A small self-supervised image encoder, trained from scratch: depths [3, 6, 3].
Rows from block 8, named by matrix and row number. Rows with one number belong to one neuron. Each number is 500 + 40 x the weight over its row's rms, rounded and kept within 0 to 999. All counts start at 0. Numbers have three digits each. After the name is the row's rms in percent of the matrix's.
# gate: MLP gate (model.blocks.8.mlp.gate.weight, 320x160), inputs 0-159
# fc1: MLP up (model.blocks.8.mlp.fc1.weight, 320x160), inputs 0-159
# fc2: MLP down (model.blocks.8.mlp.fc2.weight, 160x320, transposed), outputs 0-159
gate.263 103:491427494488461521606481385480529518438426516484488520577490505559468529520482503551499439486503496539527431530515488494554393469489568534427486488554491454535393488479463460461516478500499527532502561482424458472533489485503520525453522486505389449521482463464501496500452501479444585491455508420469490424485526551547479489474483502463503450491521503436444473554504467501520485479448512535518457475498533532490570534462507440516516469505558492484479527513456428474436499454551506
fc1.263 097:492393550435455492547511545470508505503511490483521514506511496554559460498485509442486465532450566506459507573439496503533451502471552505452481466480477468543499465479537480536525490463486498534542499426510459480424503439599426507546522484486533539490513505458476464524508498496511552455493386554445541459456482518550448456470536472395550422501517477475474499500481382455493501540454435457505452519534524492485559480469504570443529466570476488475439505515485507500464575448498547
fc2.263 111:484567456540551490410456518554552438429522477527444481543447503548527412507521506474484420489497483505513501492507509573475491494583548481481475545486550454531448474475433542466453507542471493508500581491524475499509466561456479507435458465493562544448488473503516475472442498547499591440421507538542545485528466442458495578496477514501452612480463537453510512501598455527538524488461548529458541498504475476539485517482485500477469551443531435519504470540472443446527494536454489
gate.264 104:516494537503575465545491498507525505418445515443571505509555452556592477551568453441517523511455505519518584477564495501505492495539454511479501425453539529543467494533518433493492599479570516459487514470578514456459423482518473604521548457447517425467577557509549538459524517486504498543549502467429527510463495542533524525515510525500466481510488478562472506534457508433447529516464525515558482488460498511510428505522538498511512474502450594533508485524565477525451545449452525
fc1.264 101:503511488509426504462427498455477512503519543505398514483407547493447539454458528548540524471556506455490434518424495538498524509545550533523503608550432488512513497477486529483510495515437484553476454479462478535513581500512531441536421498514503585495435414526462482548534499488485436399446525505530467504548486480452475524463423478499533571461513589438528540450555558501520439524513508488450519490528540487490579499497443491492497554470524445468506489493518546504504477512490453
fc2.264 127:478504497467440534545528508486510513512447531519480483511490500525499520500461482485493441491517511496492500508504473460510483549504482471514530509518541470529526498514498527512513501481512505463500524487459459553492492524524507199495507504500499496506479513489464494472450505507530513509470513537520505515523529791477488487527501518455526554525508479492518492492508507521505494495506509500493446526470465525515507532535514500509493541505505498494479477498465476491483506496514500
gate.265 092:477470574590556423508504455445498553495553544552513502555508482536555524521583492506509535443535534525523399477522525504484517489492493442470522570482455556553453495458402508499514448502472524541536515458539507534504462489433522462488487536479482490515577485490470464489557464489487505565585503507549433541540555588490446454431527513537517495501513487504492538522464489498439539502488481462576467492471516498434482495442456486474482628533556533458485450538490533493462431536499478
fc1.265 096:514437536488472495472518493556526537407561497512448494512448476469433517471483546529475558474481537482483506530491433452538466580489500503544528562484461457489498542512479511575411569488537499573409546546471485476547494514527495481536495479555547547563491501504561474509519496465453464503476541518421537437559492559472551504497570423522539535425495582458592519504475523426472510434512531481516508507490504462474484484493513526503559454498447564461585512521485433524562514478471473
fc2.265 097:591509515496574415493489438561556485524534481547496511499492518537487544508546438471522502556508447577502545487517553471521507493456463415509448524566524544488403503473510472474486518483484518510543549523513535547472410502498490583459520554485456533519460504479528526572510468539468486485529524499442539557484518331492485481478426530497575485489490506502505471494430520529415582474468475502514555475477514452444501523524470470436507530515507486516528551496482562431518526465482481
gate.266 098:459530542559431492510566535445516526489554523449528495474482452546499516546478501447506481518527472520470495521497511529559463463547540495572517502488542448565525537428494468446536582493467483548498489517508542481485425479528407498439470564472470550500458529508425546425442563542528475475457568514525447501444544475499468541429519475455481484560475559549455502508507446483484418508485587512531538463518542466530476546510497493515451553458532547569509529484530563431491510538573561
fc1.266 086:430500480477516469508534504567508473554431446540466499537493477486479556535452551510493525521473540469494602443517493483485461491534438533590509504452548478460486501527513481525467500423527552538422523483463510492522462574517518605566470596462531417500484558543472521498506472575477556459549572477497483460524485519526525533447514512527487509466463529434505552517525570497471552531544463499524468510480465491463499561523566509594512455425476455443545500543459500492431460545479502
fc2.266 109:482575460534492491496523405524463497468556499485522511520578550465449465526498477510503584484478443474563498503529548506534574505498526495480534506511571493531404504476527571594417537533458471460481493499496573399523471451548477419406496503395427481500491542509495521471507516524450471539500438560515476547557532406508500429529483525443462496489499493479580497487522457463497530521514489516534476444485508466490486507508560501473506501481485548522485524428511530495442480459432489
gate.267 096:563546471532556461603484435525534474476484466463506538534542545499503537486544527468468531514476528485442509496503492507498548496571557453515486481506563521509492515450513497545448495415537578439491504558472569459472453427573442418521439472474544501527501562534532509493594508478499459560530554510464609524504489541468501501571566510528414503563452465518453588472493555502457450513490517484484486543471525501492519489543539576536468519520531510559528501531500448545493496493522449
fc1.267 100:494531502523534498513520460486472557454444485489483569474469528478505483490508499489544579530530443480402496519506511504466460516494502507504566501525541506457502472491526497474548548511504572463529548491456512477465396480539372415585488455461458513492496498517551519523548492464554454557566514434440540610461470524516494430560499477573481486555501445488471503491415572491498450467553473564477530566493468444531497495568518530517462495524496564526534509489503457502509549520534427
fc2.267 100:517464460500454473556482548494496500398418456465475598523554464511501539457464560461506498508553491489482472575481508440480492584532526472452546437494469500506522483474528477511452569437502510520499492553489529496519410449542510492591556500491448511532393512511541523521499547445421496561510486538436547539528496421529508469490489532545486469501489442453532569536482517562457500517469468499437513588541485486455492531473441536550583469495467551473447461524503504532476520493470497
gate.268 095:523441540540490451537495492457527596483457519504486560449445461523477545452504476519479537571476553464539464421469493484469469492590499470531448542519471439463428502486500482488513517459502508516442502491514509559468534466518575468520492481533469558458553482537512483482586455516504509589438526480565515464471608544431471488479533472508486530473592598485557468466461492439541445561493542517492527579544517505483507469445469436469484485470509546485493468522452494533485424523503451
fc1.268 099:459587495459549568487536437532396475498492500484550462484549510495516441443474525490392461478460498516551477459522528545502534525462480494523509473476518542442488463541425564547553524548492505447502473452509587450554505472510487530481546487486495430469445529491464542475500589495552489566546419490437420533536516430536591450491445535506499466479455438576470526500464476481553498574482484510490448509473464537546494506453492459562492539535457510486496456495509517531510514473472534
fc2.268 102:482468457437484536483480496454550519444522506540511504500485548492490475459488540474456455476507492531483457533517488528524592547567499518502506499504516530500569457479465587523477450479464540480478492472430432464455508481467490448502566465527475501517532466496500422566457531500503478554471470501495504495577542668455484471507498424553438581511479462552434486498495516481484500533494454606483527509462471425525518534510461522540500496517564442477510459454514499391568442523458482
gate.269 108:479486552486429471469473456493516551512546489488487430422485464450480564493527534450479463555482473582570479503476513508475419454533474437495447482506552491533463507478470448480422437471452452426487486483500523550506535484482534522477451525575439442558525502510538505485399521520476564511503492501443556539547486518529536520518530496462436481439523542509624452449488496494560510562459452525547535455488472493432469459474457482492533471540506482531450462459470510481485417436540507
fc1.269 114:468487540428453486509539569431487523515502502487564404460510472527503573522502549561518466537511426487537460516465542506522512436490495491517455546487516589506518538490410432540449437515477450520508507470544506518439495523486537548472504511543455571550509453455468450507415485464438447516485483530474541498505466507527496481531450500492464537484549474481548508526509493614503565483548469467561493456533483441449425439473431509505501520570563469524475525497550495513511497470393455
fc2.269 099:483464502469505467501501509462500544521589479534462454507472494455454561520452511509498418495557560529501488433531546519538475539493498548541475553485457494595504560537567500441499467473477526457538495464550482567531512542447541604454567526459542469479519458522508478540437604531429521537471475447489466441514474497496480509458497565451494475480523471513602422500546437560511506503497448498460550489502507533457444455565418421479485554507491536510497464540500492519507460491466539
gate.270 091:551493536444534500517534459447486597569580544513489597457473450531544497483515553554554502506504469527438455427422482542452482526431551439476523507533460555493533503538535527514470554519468476550484574490540498509490440431500495477518482470537476473470485444501537421581448514483473445499546501494547488491563479456471499462530486522531523510582512449533484466509438532423485504541485489490495466496442503475520498459537542558489474514510446496480495508405512483534390497514415532
fc1.270 093:499567494524503531532520486572500568499570514490487446466580514493492509536489492427430453496500517430525510509467483514555481488478534497445457457506529542513539474525472399506427491476530456450518422439536547493548548533570509537442489419567458514485453575537510537470499565568477464511441472467573494459480450505505507511548562477461412536492492463502508460460511509459542579528463504487498429503524522567495492506495471510528398526534537477567462420511478557473506508543524483
fc2.270 093:460578462577560472528538500497498485479443509496498513526395469467505616500457501468551516464512519520413473476470537481557509536461503510437570533477470449493512498471538416409566541548505531514464548503513533512436367416533516508523546543458503490507464449496587524517436509483527500495514499498513554480501565514490409473480526495473477559454540526491503461467462530504483468442492459461507464523473440503514463464535508410460475514513459563445491483529486531536487463484480478
gate.271 104:423483506471540582483519423460442460624529490515489536586484500554532535519465544523504479485498501500564503534450471463522470521455523514513531505465475601467434547488483502490475491524549541452508488415504528458575478599493503514530501467491522521535451511542448514489534584576502467538496423516411476476520481494489516477473475454421495506442541509494543528507452470509467468504533464569480556501489481560447495501564526587463443513570548461496497463449446529519476514482520472
fc1.271 101:467498487507507513470536549403544446536510530487528476585474473427519515397527535437503462535449528451536543543513506512480484547499483507516536456470546518393616568543466501487497431458510433498519519482488452494518522517526537521458538518420497506496576466433541510470484521458433487484454545475537514524424549491476501509521481478504469542520525493593530493471493509573505527472450560514495488599438468479502542540453455522453520471524428498489532471484508466517492513476548400
fc2.271 088:450500488522515544531570541530455515444519502566534557517509484534521559493524538510509536514487537459457544453490535486508513512525505464494447497505524535460436403539503483491473439463538533510461434521550506501513417430496566429454474509547437477491586530470499526546437443492502579449449465508480517433505510497495460495411494550439484515491490554520401586480512516527499447510508414533451472498489500506552485544498510463502445546579522541535519436448472483507563532477592472
gate.272 095:500606472517522542455458476461478516533509523562449539526528483518534528471498497577543568498502529467402517516456535497530539540496499429446514471519529478500449554536468490524533560533513459502542551526544472518453563490448528479524447575417533572419536474519522449475497480429452561569499564453555460535487464493513477540559530575417463546535445490488495429501567514496536539543493436483424465550491540482532460495480463501515486429483495532518523515501488520506551501551516551
fc1.272 104:541482448524519516518441520503457493529546486537421586476557486498515489467545542547472507482547531506501487554494544584576479509489576413487478443513562458526507537481481534484516543541541500473592585488520488462427552542476490552463455591455492554456468497525515478499463545424467545549562538458542419519476449507475458539590531538442495497546513552462490498456495447484512488472421488509439495490454478562487428527499493458487476485459499506488540535486492480519580497522495561
fc2.272 102:523502537487537514440504512530520509557515507509485467470451528445532516488465559455505506505562432511488466422506537542491481524503519445509469496470505506567459476554473522497439502536545463517448502464490463515474507538609529522433507443527500482516468512521510464524447568481583460484520528489508445523524579537389471469446468472521511499486538468445477549595523459439519494499540511523566482496517404509518480509501615549503505497492443529469425496614413445474456489443533473
gate.273 100:491460466514410480506539508515526532584458462571489541494487415450590510564483420507535455509499518477490550491469439503518493559502501512475496522457546509528541461437499516492452444437530474487440509512557511450502472604384497549557492464505496470398489482442505528473494539485530499523490489478528465500505524467541526526460524515477456480546508551558504566482467465507560549499551495494549476516448456511448567528561513454544475501525412509533518543479409518486469450574520536
fc1.273 093:463461473505445541474447518503530489528507574496500519552568504460485491493543440415485441528415540510498587502521521487545497535471495501491542408556439500520584501483457515468443462493497486530518563486492542523527549471530500525442487504508509431505536523458512523507473495599474469412523529483468468490467540448465510559492550543533498490545473514456479556513469555499478520406423529424442453575479473459521554475485418588517502525526510589524495444484522524537459554506469521
fc2.273 098:446467514446448437467475461536493544543511486496557545536491520570510574469488548535519538465538521470507520518513500565447466495538522465502518541398510551437470466511491491524503521436541491510430466476460509562470478457445533367533538444506506518463468526528550520516540534451468527554463524553519499440532530599554510481529479483464498520434508460501513511454523435446615538534524474504608501463496537502480534569492528427504451489504468424525519532489496500504534476529462455
gate.274 100:498448526554599448574537544493463578493545511479459483526467522507579553476478525469508457543515471503512388546486488480510478528566516516545491501530522495477567526488511443514500521495452568465471446451501499537471443435504517469522498496511484562474542534467496509577468458470570434524542481436537551447423515534535512505495488506517437519516495494511536553513472437540477484445555549475545533546540539451510539434487522546492553528458516539503537462475595499537629492443499506
fc1.274 106:525586518450513548458458515598506438490502481483548506491523470525472506522574492490458533428535470491443579492459412443500494497463557508486500474415498410567533528544499471540487486508577494495512500549472472509526541506487547504562493530561513495527488421592492459461583513540474483554483540495500477462541522445485585494492499526491494486475463485395470463522452483530487560458467546514537543526482474571524433579488497453494478521457436456528437457490457477515471525564498522
fc2.274 104:488445516496497528481529493439453485570475431488454537466539537498510517491492494519479440531511585479496480494518509550441515452465425519563507450474464504499479552520487456481486449482535502560502523521497591565514525479529428462483538485490560499543528463440507456532557526537482512474496546511530507465504451384485468556505457508526549473481505502451539550558551526598511624435580508551451509446496533514496411433486479446501554505560471473505507563505524472575469471494544472
gate.275 111:517535509494510556488478527519544530512515549466526461530595481502495510522474513458465453508503511548461488436499536522558456470567470473504503455500506525555501518496518480567510529502459510522459599416528536541527523509516575543486544471539534487536484571422539503520533528518489520506465491572488548545472400384526573552477514541553525506429467403530431494568474458570487475463459522562516385499403505531521525486498507525514465523453490550544457508504527483550479513511511481
fc1.275 105:458452572469517513519489507536483498551489479502463497544461532491450504479555540449509520522473530526533485539515531496552554479505499464461505613518441533506525510488539476551542513535500493552510499559445422503464512370558461482499488502504492518569553458487533496493535432551471626513488534429561480548498510493436500496555461528551546534401536500517472489529516531570489497568468521440494528476475499492475514503555463495490541441498573404581448448514534492461476510440475459
fc2.275 118:551530484484578453523507486452497541512464391534499526461431555472530532499509526470467522513475557468481446508497500502438463484566555457461538466419450496517528496490476465493501504570625497478544561520485517508465550441537514583479487521512480477513523489538499506545533518478520559528517480390534470501520490455520447515511467450530466458420492538527577476493503449503391420477525485472466545495481552467457512496576452457483537561564510516547541488443525489474462494515541567
gate.276 092:567585526489549432461521514516523460500499454521503488490565548572537396534573467535432562540596426518471495511532527499480541471424487514533546525470471508568567432448466519502453480430467512466537492562505434481498576487456509469427489498497532465507482565434529523520513533498522482509503518401525590484464517483490536515466555507498530536478473421484462502430462518451485532512490488512508502468506482488584519507505485516491409466539518468507483454440545513503426464500519503
fc1.276 096:504538480464452460534533523474549502543509530428519481447474477515556553530485495510485496525432531470536423442496475545456534492454505571462469469475442514544463479459579578528515524517555556566458528504457496537513550415489488509475554488504432523383519440568488436495484531495418470454513475526537475504507465536445473474593445450496483448542545545543559455476518490575530523530554522482496520535492498517483511498570461467468483460468460523617539495468513487493514557550505500
fc2.276 100:532515486522482432504524546518434466506483521478434458454540516591429498458510522499450549489540470521512512518556540460540478487439485559453573492467468421436534474462485441508488538520492509516595471554506457536501491560493537440538527523525507463542563512543482506457468451490524455549469541515465511488465517552473480495448545543486538492510465435530449406525463543498516587393446492548426485436502556557557495535466454478519486427439465497483488497494459540544507481425489498
gate.277 091:542514458473561523568476503543515489474463514506479497450407524507527556540506556560538518492501611466547505600528518483541506446574442471485449500488535490513468485470487460484478532541473559497448470440469460443473458532473470599584500434474524412549516533535509464502480529473414480596483499551451501565520447522447523503549488518522498492496450454566479514482518537494514493496538437487517483481509425544501488470465535464462559496447516474552483434520514527475412469495451484
fc1.277 089:497455524481520512534544489522532487408454525540532486533488502502559475516607424524495562471480470499440472586499524491473572483490455476458452454504527504508401479514492519467486515585529577410476534546466510470457401514496523528494529493405513464554501433588495501483461517411488506530535497527517566554560546524485507457442463465404536473518489422572433501503487465490514482464502498501494472452511431481570503495461527486501516515472538440525489507473540478516518556520488492
fc2.277 097:474547514527467475539444482465500492488518513503528441458558537493478536451402516486507555491417471517509470454518524454551513536479481534537531451457501431438547465551495545475520490529571544562518584536574578536567499448505518482506489528436572455501464495478484509503477545523544486522486490524484517456502557446479475515543527435547450413446564567460438495482521500491579544516461450558539486507562500471571612509512475461475544561521461514529457490531532507522500549484494445
gate.278 097:456556522527492497485584472436464440516525512552455473491535503561578486538511503492449462485528470544588487505517518451484461494586538514488513541556467594581526463528493520425537495509550555458469581495585503564442438475486572460547485499541466493534440419525495459415472554469483533493518524534553458495547557475478480468494475532514480478498489487534480520527416570450497527527489485544516444405487528543474513515507529530509513527534478546511468498498496433463532563569509493
fc1.278 088:496448566481541444500478434497533479442495454516540481517502504470493427448529469494540534459460520481521441458517534491485493413515461491482479527495483588564436472411506560524464482476439536455526526500538508494490462530507503501543509497470521531552535365545539497476522593458468558517412552584525479479546466581561500441445433483460518501480551583535447458471445494476511494463542479509488487514503491485491474513509610541456478549511528486479460467501494543535533532497509561
fc2.278 095:548577501573537468562525501472442543481555508512464489528492444485522493470481466553526416543495509505489543524495460569469498481527478504497469414533501500457550509513544536451503529498529462525523485566523523651510513469508529457473548533515496465437435517475478505488479486447528522491507505485547518548465512299456502554495461435516522616488508451498501506543484571504492499517463530496476499517512490541520509556508514469551586511513457534497485471567480474535515504521540461
gate.279 160:528456528587554503562480541505538551422578461474554515424507504454556553534485513475469472547560453487502456500479560461496436548456537445469520465518409522552506487525441570503478499451485450433446511503491431465436489540510529546558485475555493481516521500466512484487510480480451571490524501528515432586560471440507480529492485408530545499449493518465436581500483507505510526459491575498512508529513547544439517460523556424487479465545528521490432495517556536448511480513483477
fc1.279 143:550482513550560500559468489468535524459588484458528507406523476483544546548483544502483437523532462496491478517450544444514452518466532424472580425501436502572523475507439543508508518503483473492486472588511462411454497557500537516557458478558522453515542529464462506520572493462498541478518457535525426566525479488487517517488507447476500579488528462434417585482488532475509498447496566496505531562533532587463472449520543462537527457546514515491425500500514502436446469492514482
fc2.279 127:514477474530470507511420420495568542433490526521492454465541475526549574505472457545521505466471453498465517513434553484504496519439595470502568521455492439513473473503479498537473533448465533514566539559537440506419414530512439551514518492540505488581508461517482549560554402558450493465505519517453421510503430554508493536546520535469493491488522480471409489523449484464565537506546497486572464495563497535477507494559482507478553508570507440525442503496481548466483495551542474
gate.280 098:455600534526465547509456505546387480426460510485488428473442490546536465516536539460487499527466467441508475501507529531504438461531506486468521494513497497550547496548524558481507554555536439469476515563474443452535491430518468496472521480447593487458487465491502470483494485502564505503547505455414509525527521383476488488525457522444443557465492496447503531444434489485557458505572452479586525538522484472533513440520492514558540445492509522482534465552471451495538478444515590
fc1.280 099:482441533497587486534489514502546535530512532514478473471530515555556559467516478471530491444472490519451460425414512508485521555496511519463461497513459515495554452541436473548469525467528510551535614439468548475504459585479459467489554504512499509517475462556486454486492543514474463474476424519551459448490474522611549543457449539566496491465505506496538473492484567530537522523547457485503576539521530475529398530535539471445458444464485507474468547485412517515527499581444444
fc2.280 092:491467481508474562542506461481543573480514556487552467448569573457510544501523509520520493447450506533564508405426562496492530497471446479489482499571489504529507460563413461494477471477469558461582569483442535461536493441444489450544536473520584498556522486512474421474490461529507444439501460523487514435471498537527467467451471475593499544433500528468511508485556470463515526486563484545463511490486461504466452493450513467439508551467516501481467536545433542518533556570537560
gate.281 094:478463530566581493496499520460508565470428457507508507491511489532497474519529501525466574524466524517481401496403517521480530500449512469463506528565542498485505496446488570563525439454442524412474471558431532488517482462474443547480565545505521480497535506548523523549515458554519447531529513489508526571539466465458469522444414504507479480512526533530467525513527531446513498395501508529472504532525524494576449492471494558456520520588513499466458540408511411597517472493559506
fc1.281 095:519542559474510541438449517529528502501461436505486532460585516551507519587456510530534549551515504544507440514445471521497526434435535431500520476537529490511508457523520454508470516459419542469487433521425475461404555519505460558513517489474494472463538462564544532577535509520507436477578491465542564532543457447439518537504459478484529481580522481568457540474526468503504531480539533546507500478562503462580464518427489517420462505552536490509531485451502486492500545507533400
fc2.281 087:495497501489583441486507493537522496540448546531500476474493459508505533466451542593465559548514478532489438483513523516467525467407473492452537529480401546459550536552477499559486519513413522486477459509442509486463516477515424491454513476544473402492432526546467528561554466513506439511557467460412467578526469444455436535508503480472526458530476431522469508494443496405506420474524504487512458506566520448534505536469521523498535467545506509488477562492502473522485485421472417
gate.282 098:443466580514444439484552540502533463520530478561437442482512471479508445479434515458477418555528505536470491460476456512497500412505488573480495517486498495541469576501488448483545414533477499520454577530527494527525498488527498546509523543583486526541548474456523499433460582509478430477576518463530496432520480404589489519468473513562495482515507523473451590514451577491462539522493574513515506448558499492501496555487521511475474546542526556500585468515510544543501547507510514
fc1.282 105:456532504452465541531519436513565429546473467517443489517565563553525491501460497515446566501502615546559460529522485463479477478443445458501523444498467537488448457529585442463549446537515517466566496538468477536518520431507531461480556492494481466469484453475567491472572535552507512452584449502554522515562477517496451505476434526474523446516479520539500517483444541513454585568483492575483493528539493506452474535449515498526408510538505497541516407514499505496471540509499432
fc2.282 096:505568464461492532517571467528555423514504473503506544515537538529543478499485439560454565511443578473541448450586428496534462501476383476525486484483496500445462450500541499452511445489539530540536528549487492475507519481398467570498521513480523501465470522549522508416540551497496488528532471501444494468534383555467484496514459496489502551490516557490494565524495515440476559483496500592468498552492528545501489487487468462505395551532537526505520475496519532571452531492431449
gate.283 096:502525467497507471506487473580470495444529558509561559391514503470514427490449571529452501533501507462459541532522424519530485522462532516489548400499471490521478483514434477446537545513407498547455502488459557499498533504498412470563485469477494501585497495481510488516482489474483480442574531511505476467520500504524489431521523414479480491494471556431535537502483453478465538430514518492496461460487414515534577551561471507441474522474516520563447533444552449583486576496491439
fc1.283 098:485592494533464549492480480474484530511498506539417481532546500472515479543375552490421491533534514541498499507577496442418454475497472450463456455489470470514469522498513420473534552464481562499494487532447561461498591500532460522527549460491494532449492554525486513493551519513487444548549536494501480545491418536446556521619478505465431463520468474442486452490475520477531459497469497494469420458494516578534466461512510482436422501521534516514556528495547497513404533491523482
fc2.283 110:505553486538538379506527461525450435458513514503531536405483451443490561502472535507516531535502511476529489481492545485500510480556495450470537544459577541483506469399518441499550522497528474518422521518532570479473456541521480466434470488464537552413420486406524438503494494507449554463471566551559491518527440471467493499440546484547461484551528487454498459509508513556527550532438523495515534458423419473466528503546473446521477485492516520483504508486482552496457590542497516
gate.284 102:493465465472559487474487575473595459524440480458491546553516519455508586477520452549532457565512435496527500543438535513548534440537495444556499509529427453515469465515466488473479479474594532513485510522551538512502546455459530589509527528580482485554499492498494451522494492459559526515499531474542493463509488505555507569480548508524477528527452521597551579466497425531554503506465444486425542575518533521486545485467511457444471497420541457522524429440508539502496478442487521
fc1.284 108:425537562496401530461473476586478511509521479515544414471527529522499442626462507449521540472461476522528451457553457466480497519485487555456434531454562578516517503486543507527462510510418493483560461458461510488548533548502447495512494536476514450469479526477517489529478458505471411540475498482487579520491532449464449536503442532497491418436536495458459434503503517453447606532448562498533416536529517500528510535497529535548536454513492522436455500513509508445502494481507477
fc2.284 091:555608488464480528522483498565509448441492541513573448521485514482547483480461511464488555467539574438551500501468431462486489526487553555452478537510525501487473489447513542469500530517452520537448476479529558495500494491533495463515475480445542572490485486474476497502442528485540482456572483527465460514591497359530498468457546449447458537468517539534528443453458472471555467460484553493448471472534402551492525445507487591514479488456477553455535477522468427565525547516539488
gate.285 095:498550543513517468442521467520560464502511410526543527460451592516498516438494478554516528529482546520561570505563525525505477492532479463547508506490445571512436450564456579479480564465454506481540465508493488502551561432565472439491595491498454522524486512542557433453465481487514531517414482469459509481531445513541511468515469460499509495506436475528526496490494570463526589537507433618458518452480539568467515552506504509515496525563552510595464462504495500483511515483505473
fc1.285 086:530489489533507520555515540492483508476402549453528510512534488513508509502604437518539523543525453496420538509473506524523572498509474508555472457497548478510455528423536338521521476442505451470546519521455468557458511474487532514461474561454561445549386480450506596526469483546489577533483477486432522518485505482455501469556498521509507581532480503459517564574521504550481489529517481510502492540541538496470475557522484482501472491468496490550569480474467498438466454559546519
fc2.285 112:501444518431560451500451507509470552537521477470479438503471456537490555539550450482498559545491487504569457442532533561498496470415538526432510496514481539431494570518508482505502528532482526520506514489492545492468446629397525534517443453467476394535521546480435505592510478477472513549527512470521605510513536560523538483546485488458509505519505531511549564525508486544513501462545508420519436481507442475473505460462564519489468480503476512486566484550553449538558455493468487
gate.286 108:500467574433520484500540539487549422488502459529544547514465476472499519506568462574495506460474498502464505581482541496549486499480472455490490556573459513526455531440552480513515586508462533578555511521496581440489508503521468462532506449469463529450483519434492474409515543525475504451452491506481567507508562546466540511518483466408523429481502522457482557512400463478563474455496489558528450495493506514513523516504433475500514470541470444471457508469514513410425585467576528
fc1.286 110:540535506515438512413491599514421498512560485475528548393549447500550535477465468421555467533456519598465501543434516514572477509497511510555544500466490530450475529528530503540477513487519469492495487429531517462512495463525508532434479526513496556501470520476522527477532495543496418551550536491474499498496571432559469509477517544431478571504567493461492485539459462507516426461462483425495450502518501441552488489503485480501447412466456573587501447473460559497533494481476475
fc2.286 103:574534488531456471507456512511501541459538533487482496498402461590491511489522578456578589530502539536489483480512421445523514515475532472563469542469534451467494519498531515511424464484512455516493434473523493507506413492508449450429510524520528496457521484496491563509533459557598446512548506533448558491579551418485523483540442467472536488528590495517604513490553541469512501445455500436492513435468508481532453526528504468542480488468494514436525482466516429506469549505447531
gate.287 093:519488560443473492583529522610472515451480576487497487477474507532480517517520465538417601516459475483506548469539460455492519460432478535569540474485507478522502539506536495494505561495543412529448488529495483578580530499448535450561520557494533413534441477485437523499514552510486584521499487482500446458545502457496469520518462583518532490523514500484437480493555556542526500546533496496550477410533501495471539536498473482563429563483478517472520578519465465563507544462541516
fc1.287 089:474539568478435533549488483568456442485495527470585542519538573610508513531464551474529527479534509424476521523475472501477502527432541453504474475503524455474537450520588561553478556477465503525571466513445514554530447452480439515484471457486537527518536438470527555554524498510491499462538426552551519486441499467432447477490517488495542552566470517548454523471495460455446528514488546532511531509520460529427489517485486469486479546448468470490482586542524436588486507421484520
fc2.287 094:445567525588461496504537477572428520503547593498522492480485524529484530496512474530468563465488527497506520514504473501507509552413531478446469494506497536473537489480588571560479598532439511506605474531516560544474526464483444543461521503525568488547454454471547485527516510493430517471451498499537530483471474524493431430492455507453540457484385498528463467495556470434441587533493467499521486453524515529433508526524510481462432460449535489487461494553494469552505532475539551
gate.288 104:498468545493474450493477562422566415462479486521525551515527500458564525476512454467495403479522435519509412459500558555468502486486480538514562504586474503496537531494538428431569425532586508472532552467476462513466455463471557540468475527527419528467500482508554478465506510465493505550447493471502489502514540533504506587461491545544499501475516470553480498459484546500533504535523485549538497492520448524513490532486427535459480475536630472532498447484549574488436430541472482
fc1.288 104:497463492577476470519511522470632478537484454517503506497516527516535486467556487511561504528490462595460425521538495553499523505488542485447544505454447432604523437520463467419502529497495530543476452488580475478492510474478529469469517548547442484512531496503480466469496477517458469479516481438491458472497529531508494421471446514520545508517462519588466549518472509503465463453537474473529504494444556461564412557566466512476501505517621562484557515515567574503436530469499526
fc2.288 104:532507508481520425516511508419484565518511485538521531556528494520519563532526432520529466542558444502535543493555501409559414490538507541572455436532496542467457525520550565484500454493556522516436529514472484531483595479445455427565523481496506493462447561473478484435511446522464433442549466478544532534512505558492477429565431467475522486548528412504459499512536511538489497503518505520510479489452497493539475564462548535499474556542494565555451490479475554483442491480419505
gate.289 104:468506590498465536544487407514528486486557505506407505503563444532493517482554501497494512408481501443505499523441530496577551509483492561445518472508520437561479501446451578494540544534500570467522494531526496578460520521545513524500469444500481525469547524505577580549477475462484463498521502454455593525557432409398536537508475521491553460538508487527457527479560547526505474479449484506551510511561508586530498445494514485488565510497532529538547458495486543501548541493469472
fc1.289 104:541509542464523505486522494469500436506552531483502468563517448520471501524475582467466490501491479486510575529455451434538457479501558507495473502545512476561534523500452480521498555501491480496615484485531530454513537536538497492472494478557570570483537516501580477615522480455538422431542510592461497547539493456460436500503510502556481524560486509531519543466540402542439486427509496461535493621502522525496504479526491505447498525505514486554539408473474466458540561517453454
fc2.289 100:484459511520441557611514454491451468519547527513516525535542480469482504464487538530406553466448522466466505551446522429512534460449531511476525413463422500536579498497495488560506540489498516407534476513525580521494494461529477497437430454530459515489503549451592548505396443486473386490536529542436504534501516428505486490484564459562493442488541516473494513506488459455498438481499547451561482552487509541488507465459471484523564476535550479499513490519499514488529515490458540
gate.290 091:484528555415505508465586505459519479510439534545466433464508452510504434440566432530426374507544484475510486473572505455543451384502426539515501532492534507525468466513484502506514442475501505483455558444554518421503460608533493459491490515481471506493476480492443470489472504425489506462441472519546457542501538500595488464480530536469530456520438548527489514478566471483478466534466471543544475452524500470507545507473542511532496485529455538484516449519477520554455496494566559
fc1.290 088:508467447516518475550425454528514466523605470465520579496475455494483539458511461489588657465505564512496411485480477504472545553519484446512538488521446513483518490381549541527516447479540475449497466459436542580508501407456495496496603484533533516459488504514526516505533481532516524509547560530527565515541514545451501499514457502497459503549500521578516579511483500491500542505524491498503572565436507514455460452553519476491505535484459505527509533472501471470551503495466489
fc2.290 093:551502465479521484517477472536474613552514559450497558535545468568478480494497506533504603404550509497533502465477569516399575513440541410525551468582510549427500461417510554469493517470429483531432489536461491506544513443502495443504502510499568537565553538450451449537476494483456520479494538474497511517528515505476484542487517449513490422505458524521509540500496515531458443499476489506520482462484497436469485508532495521464458500536569521528510436534589465530426507480479466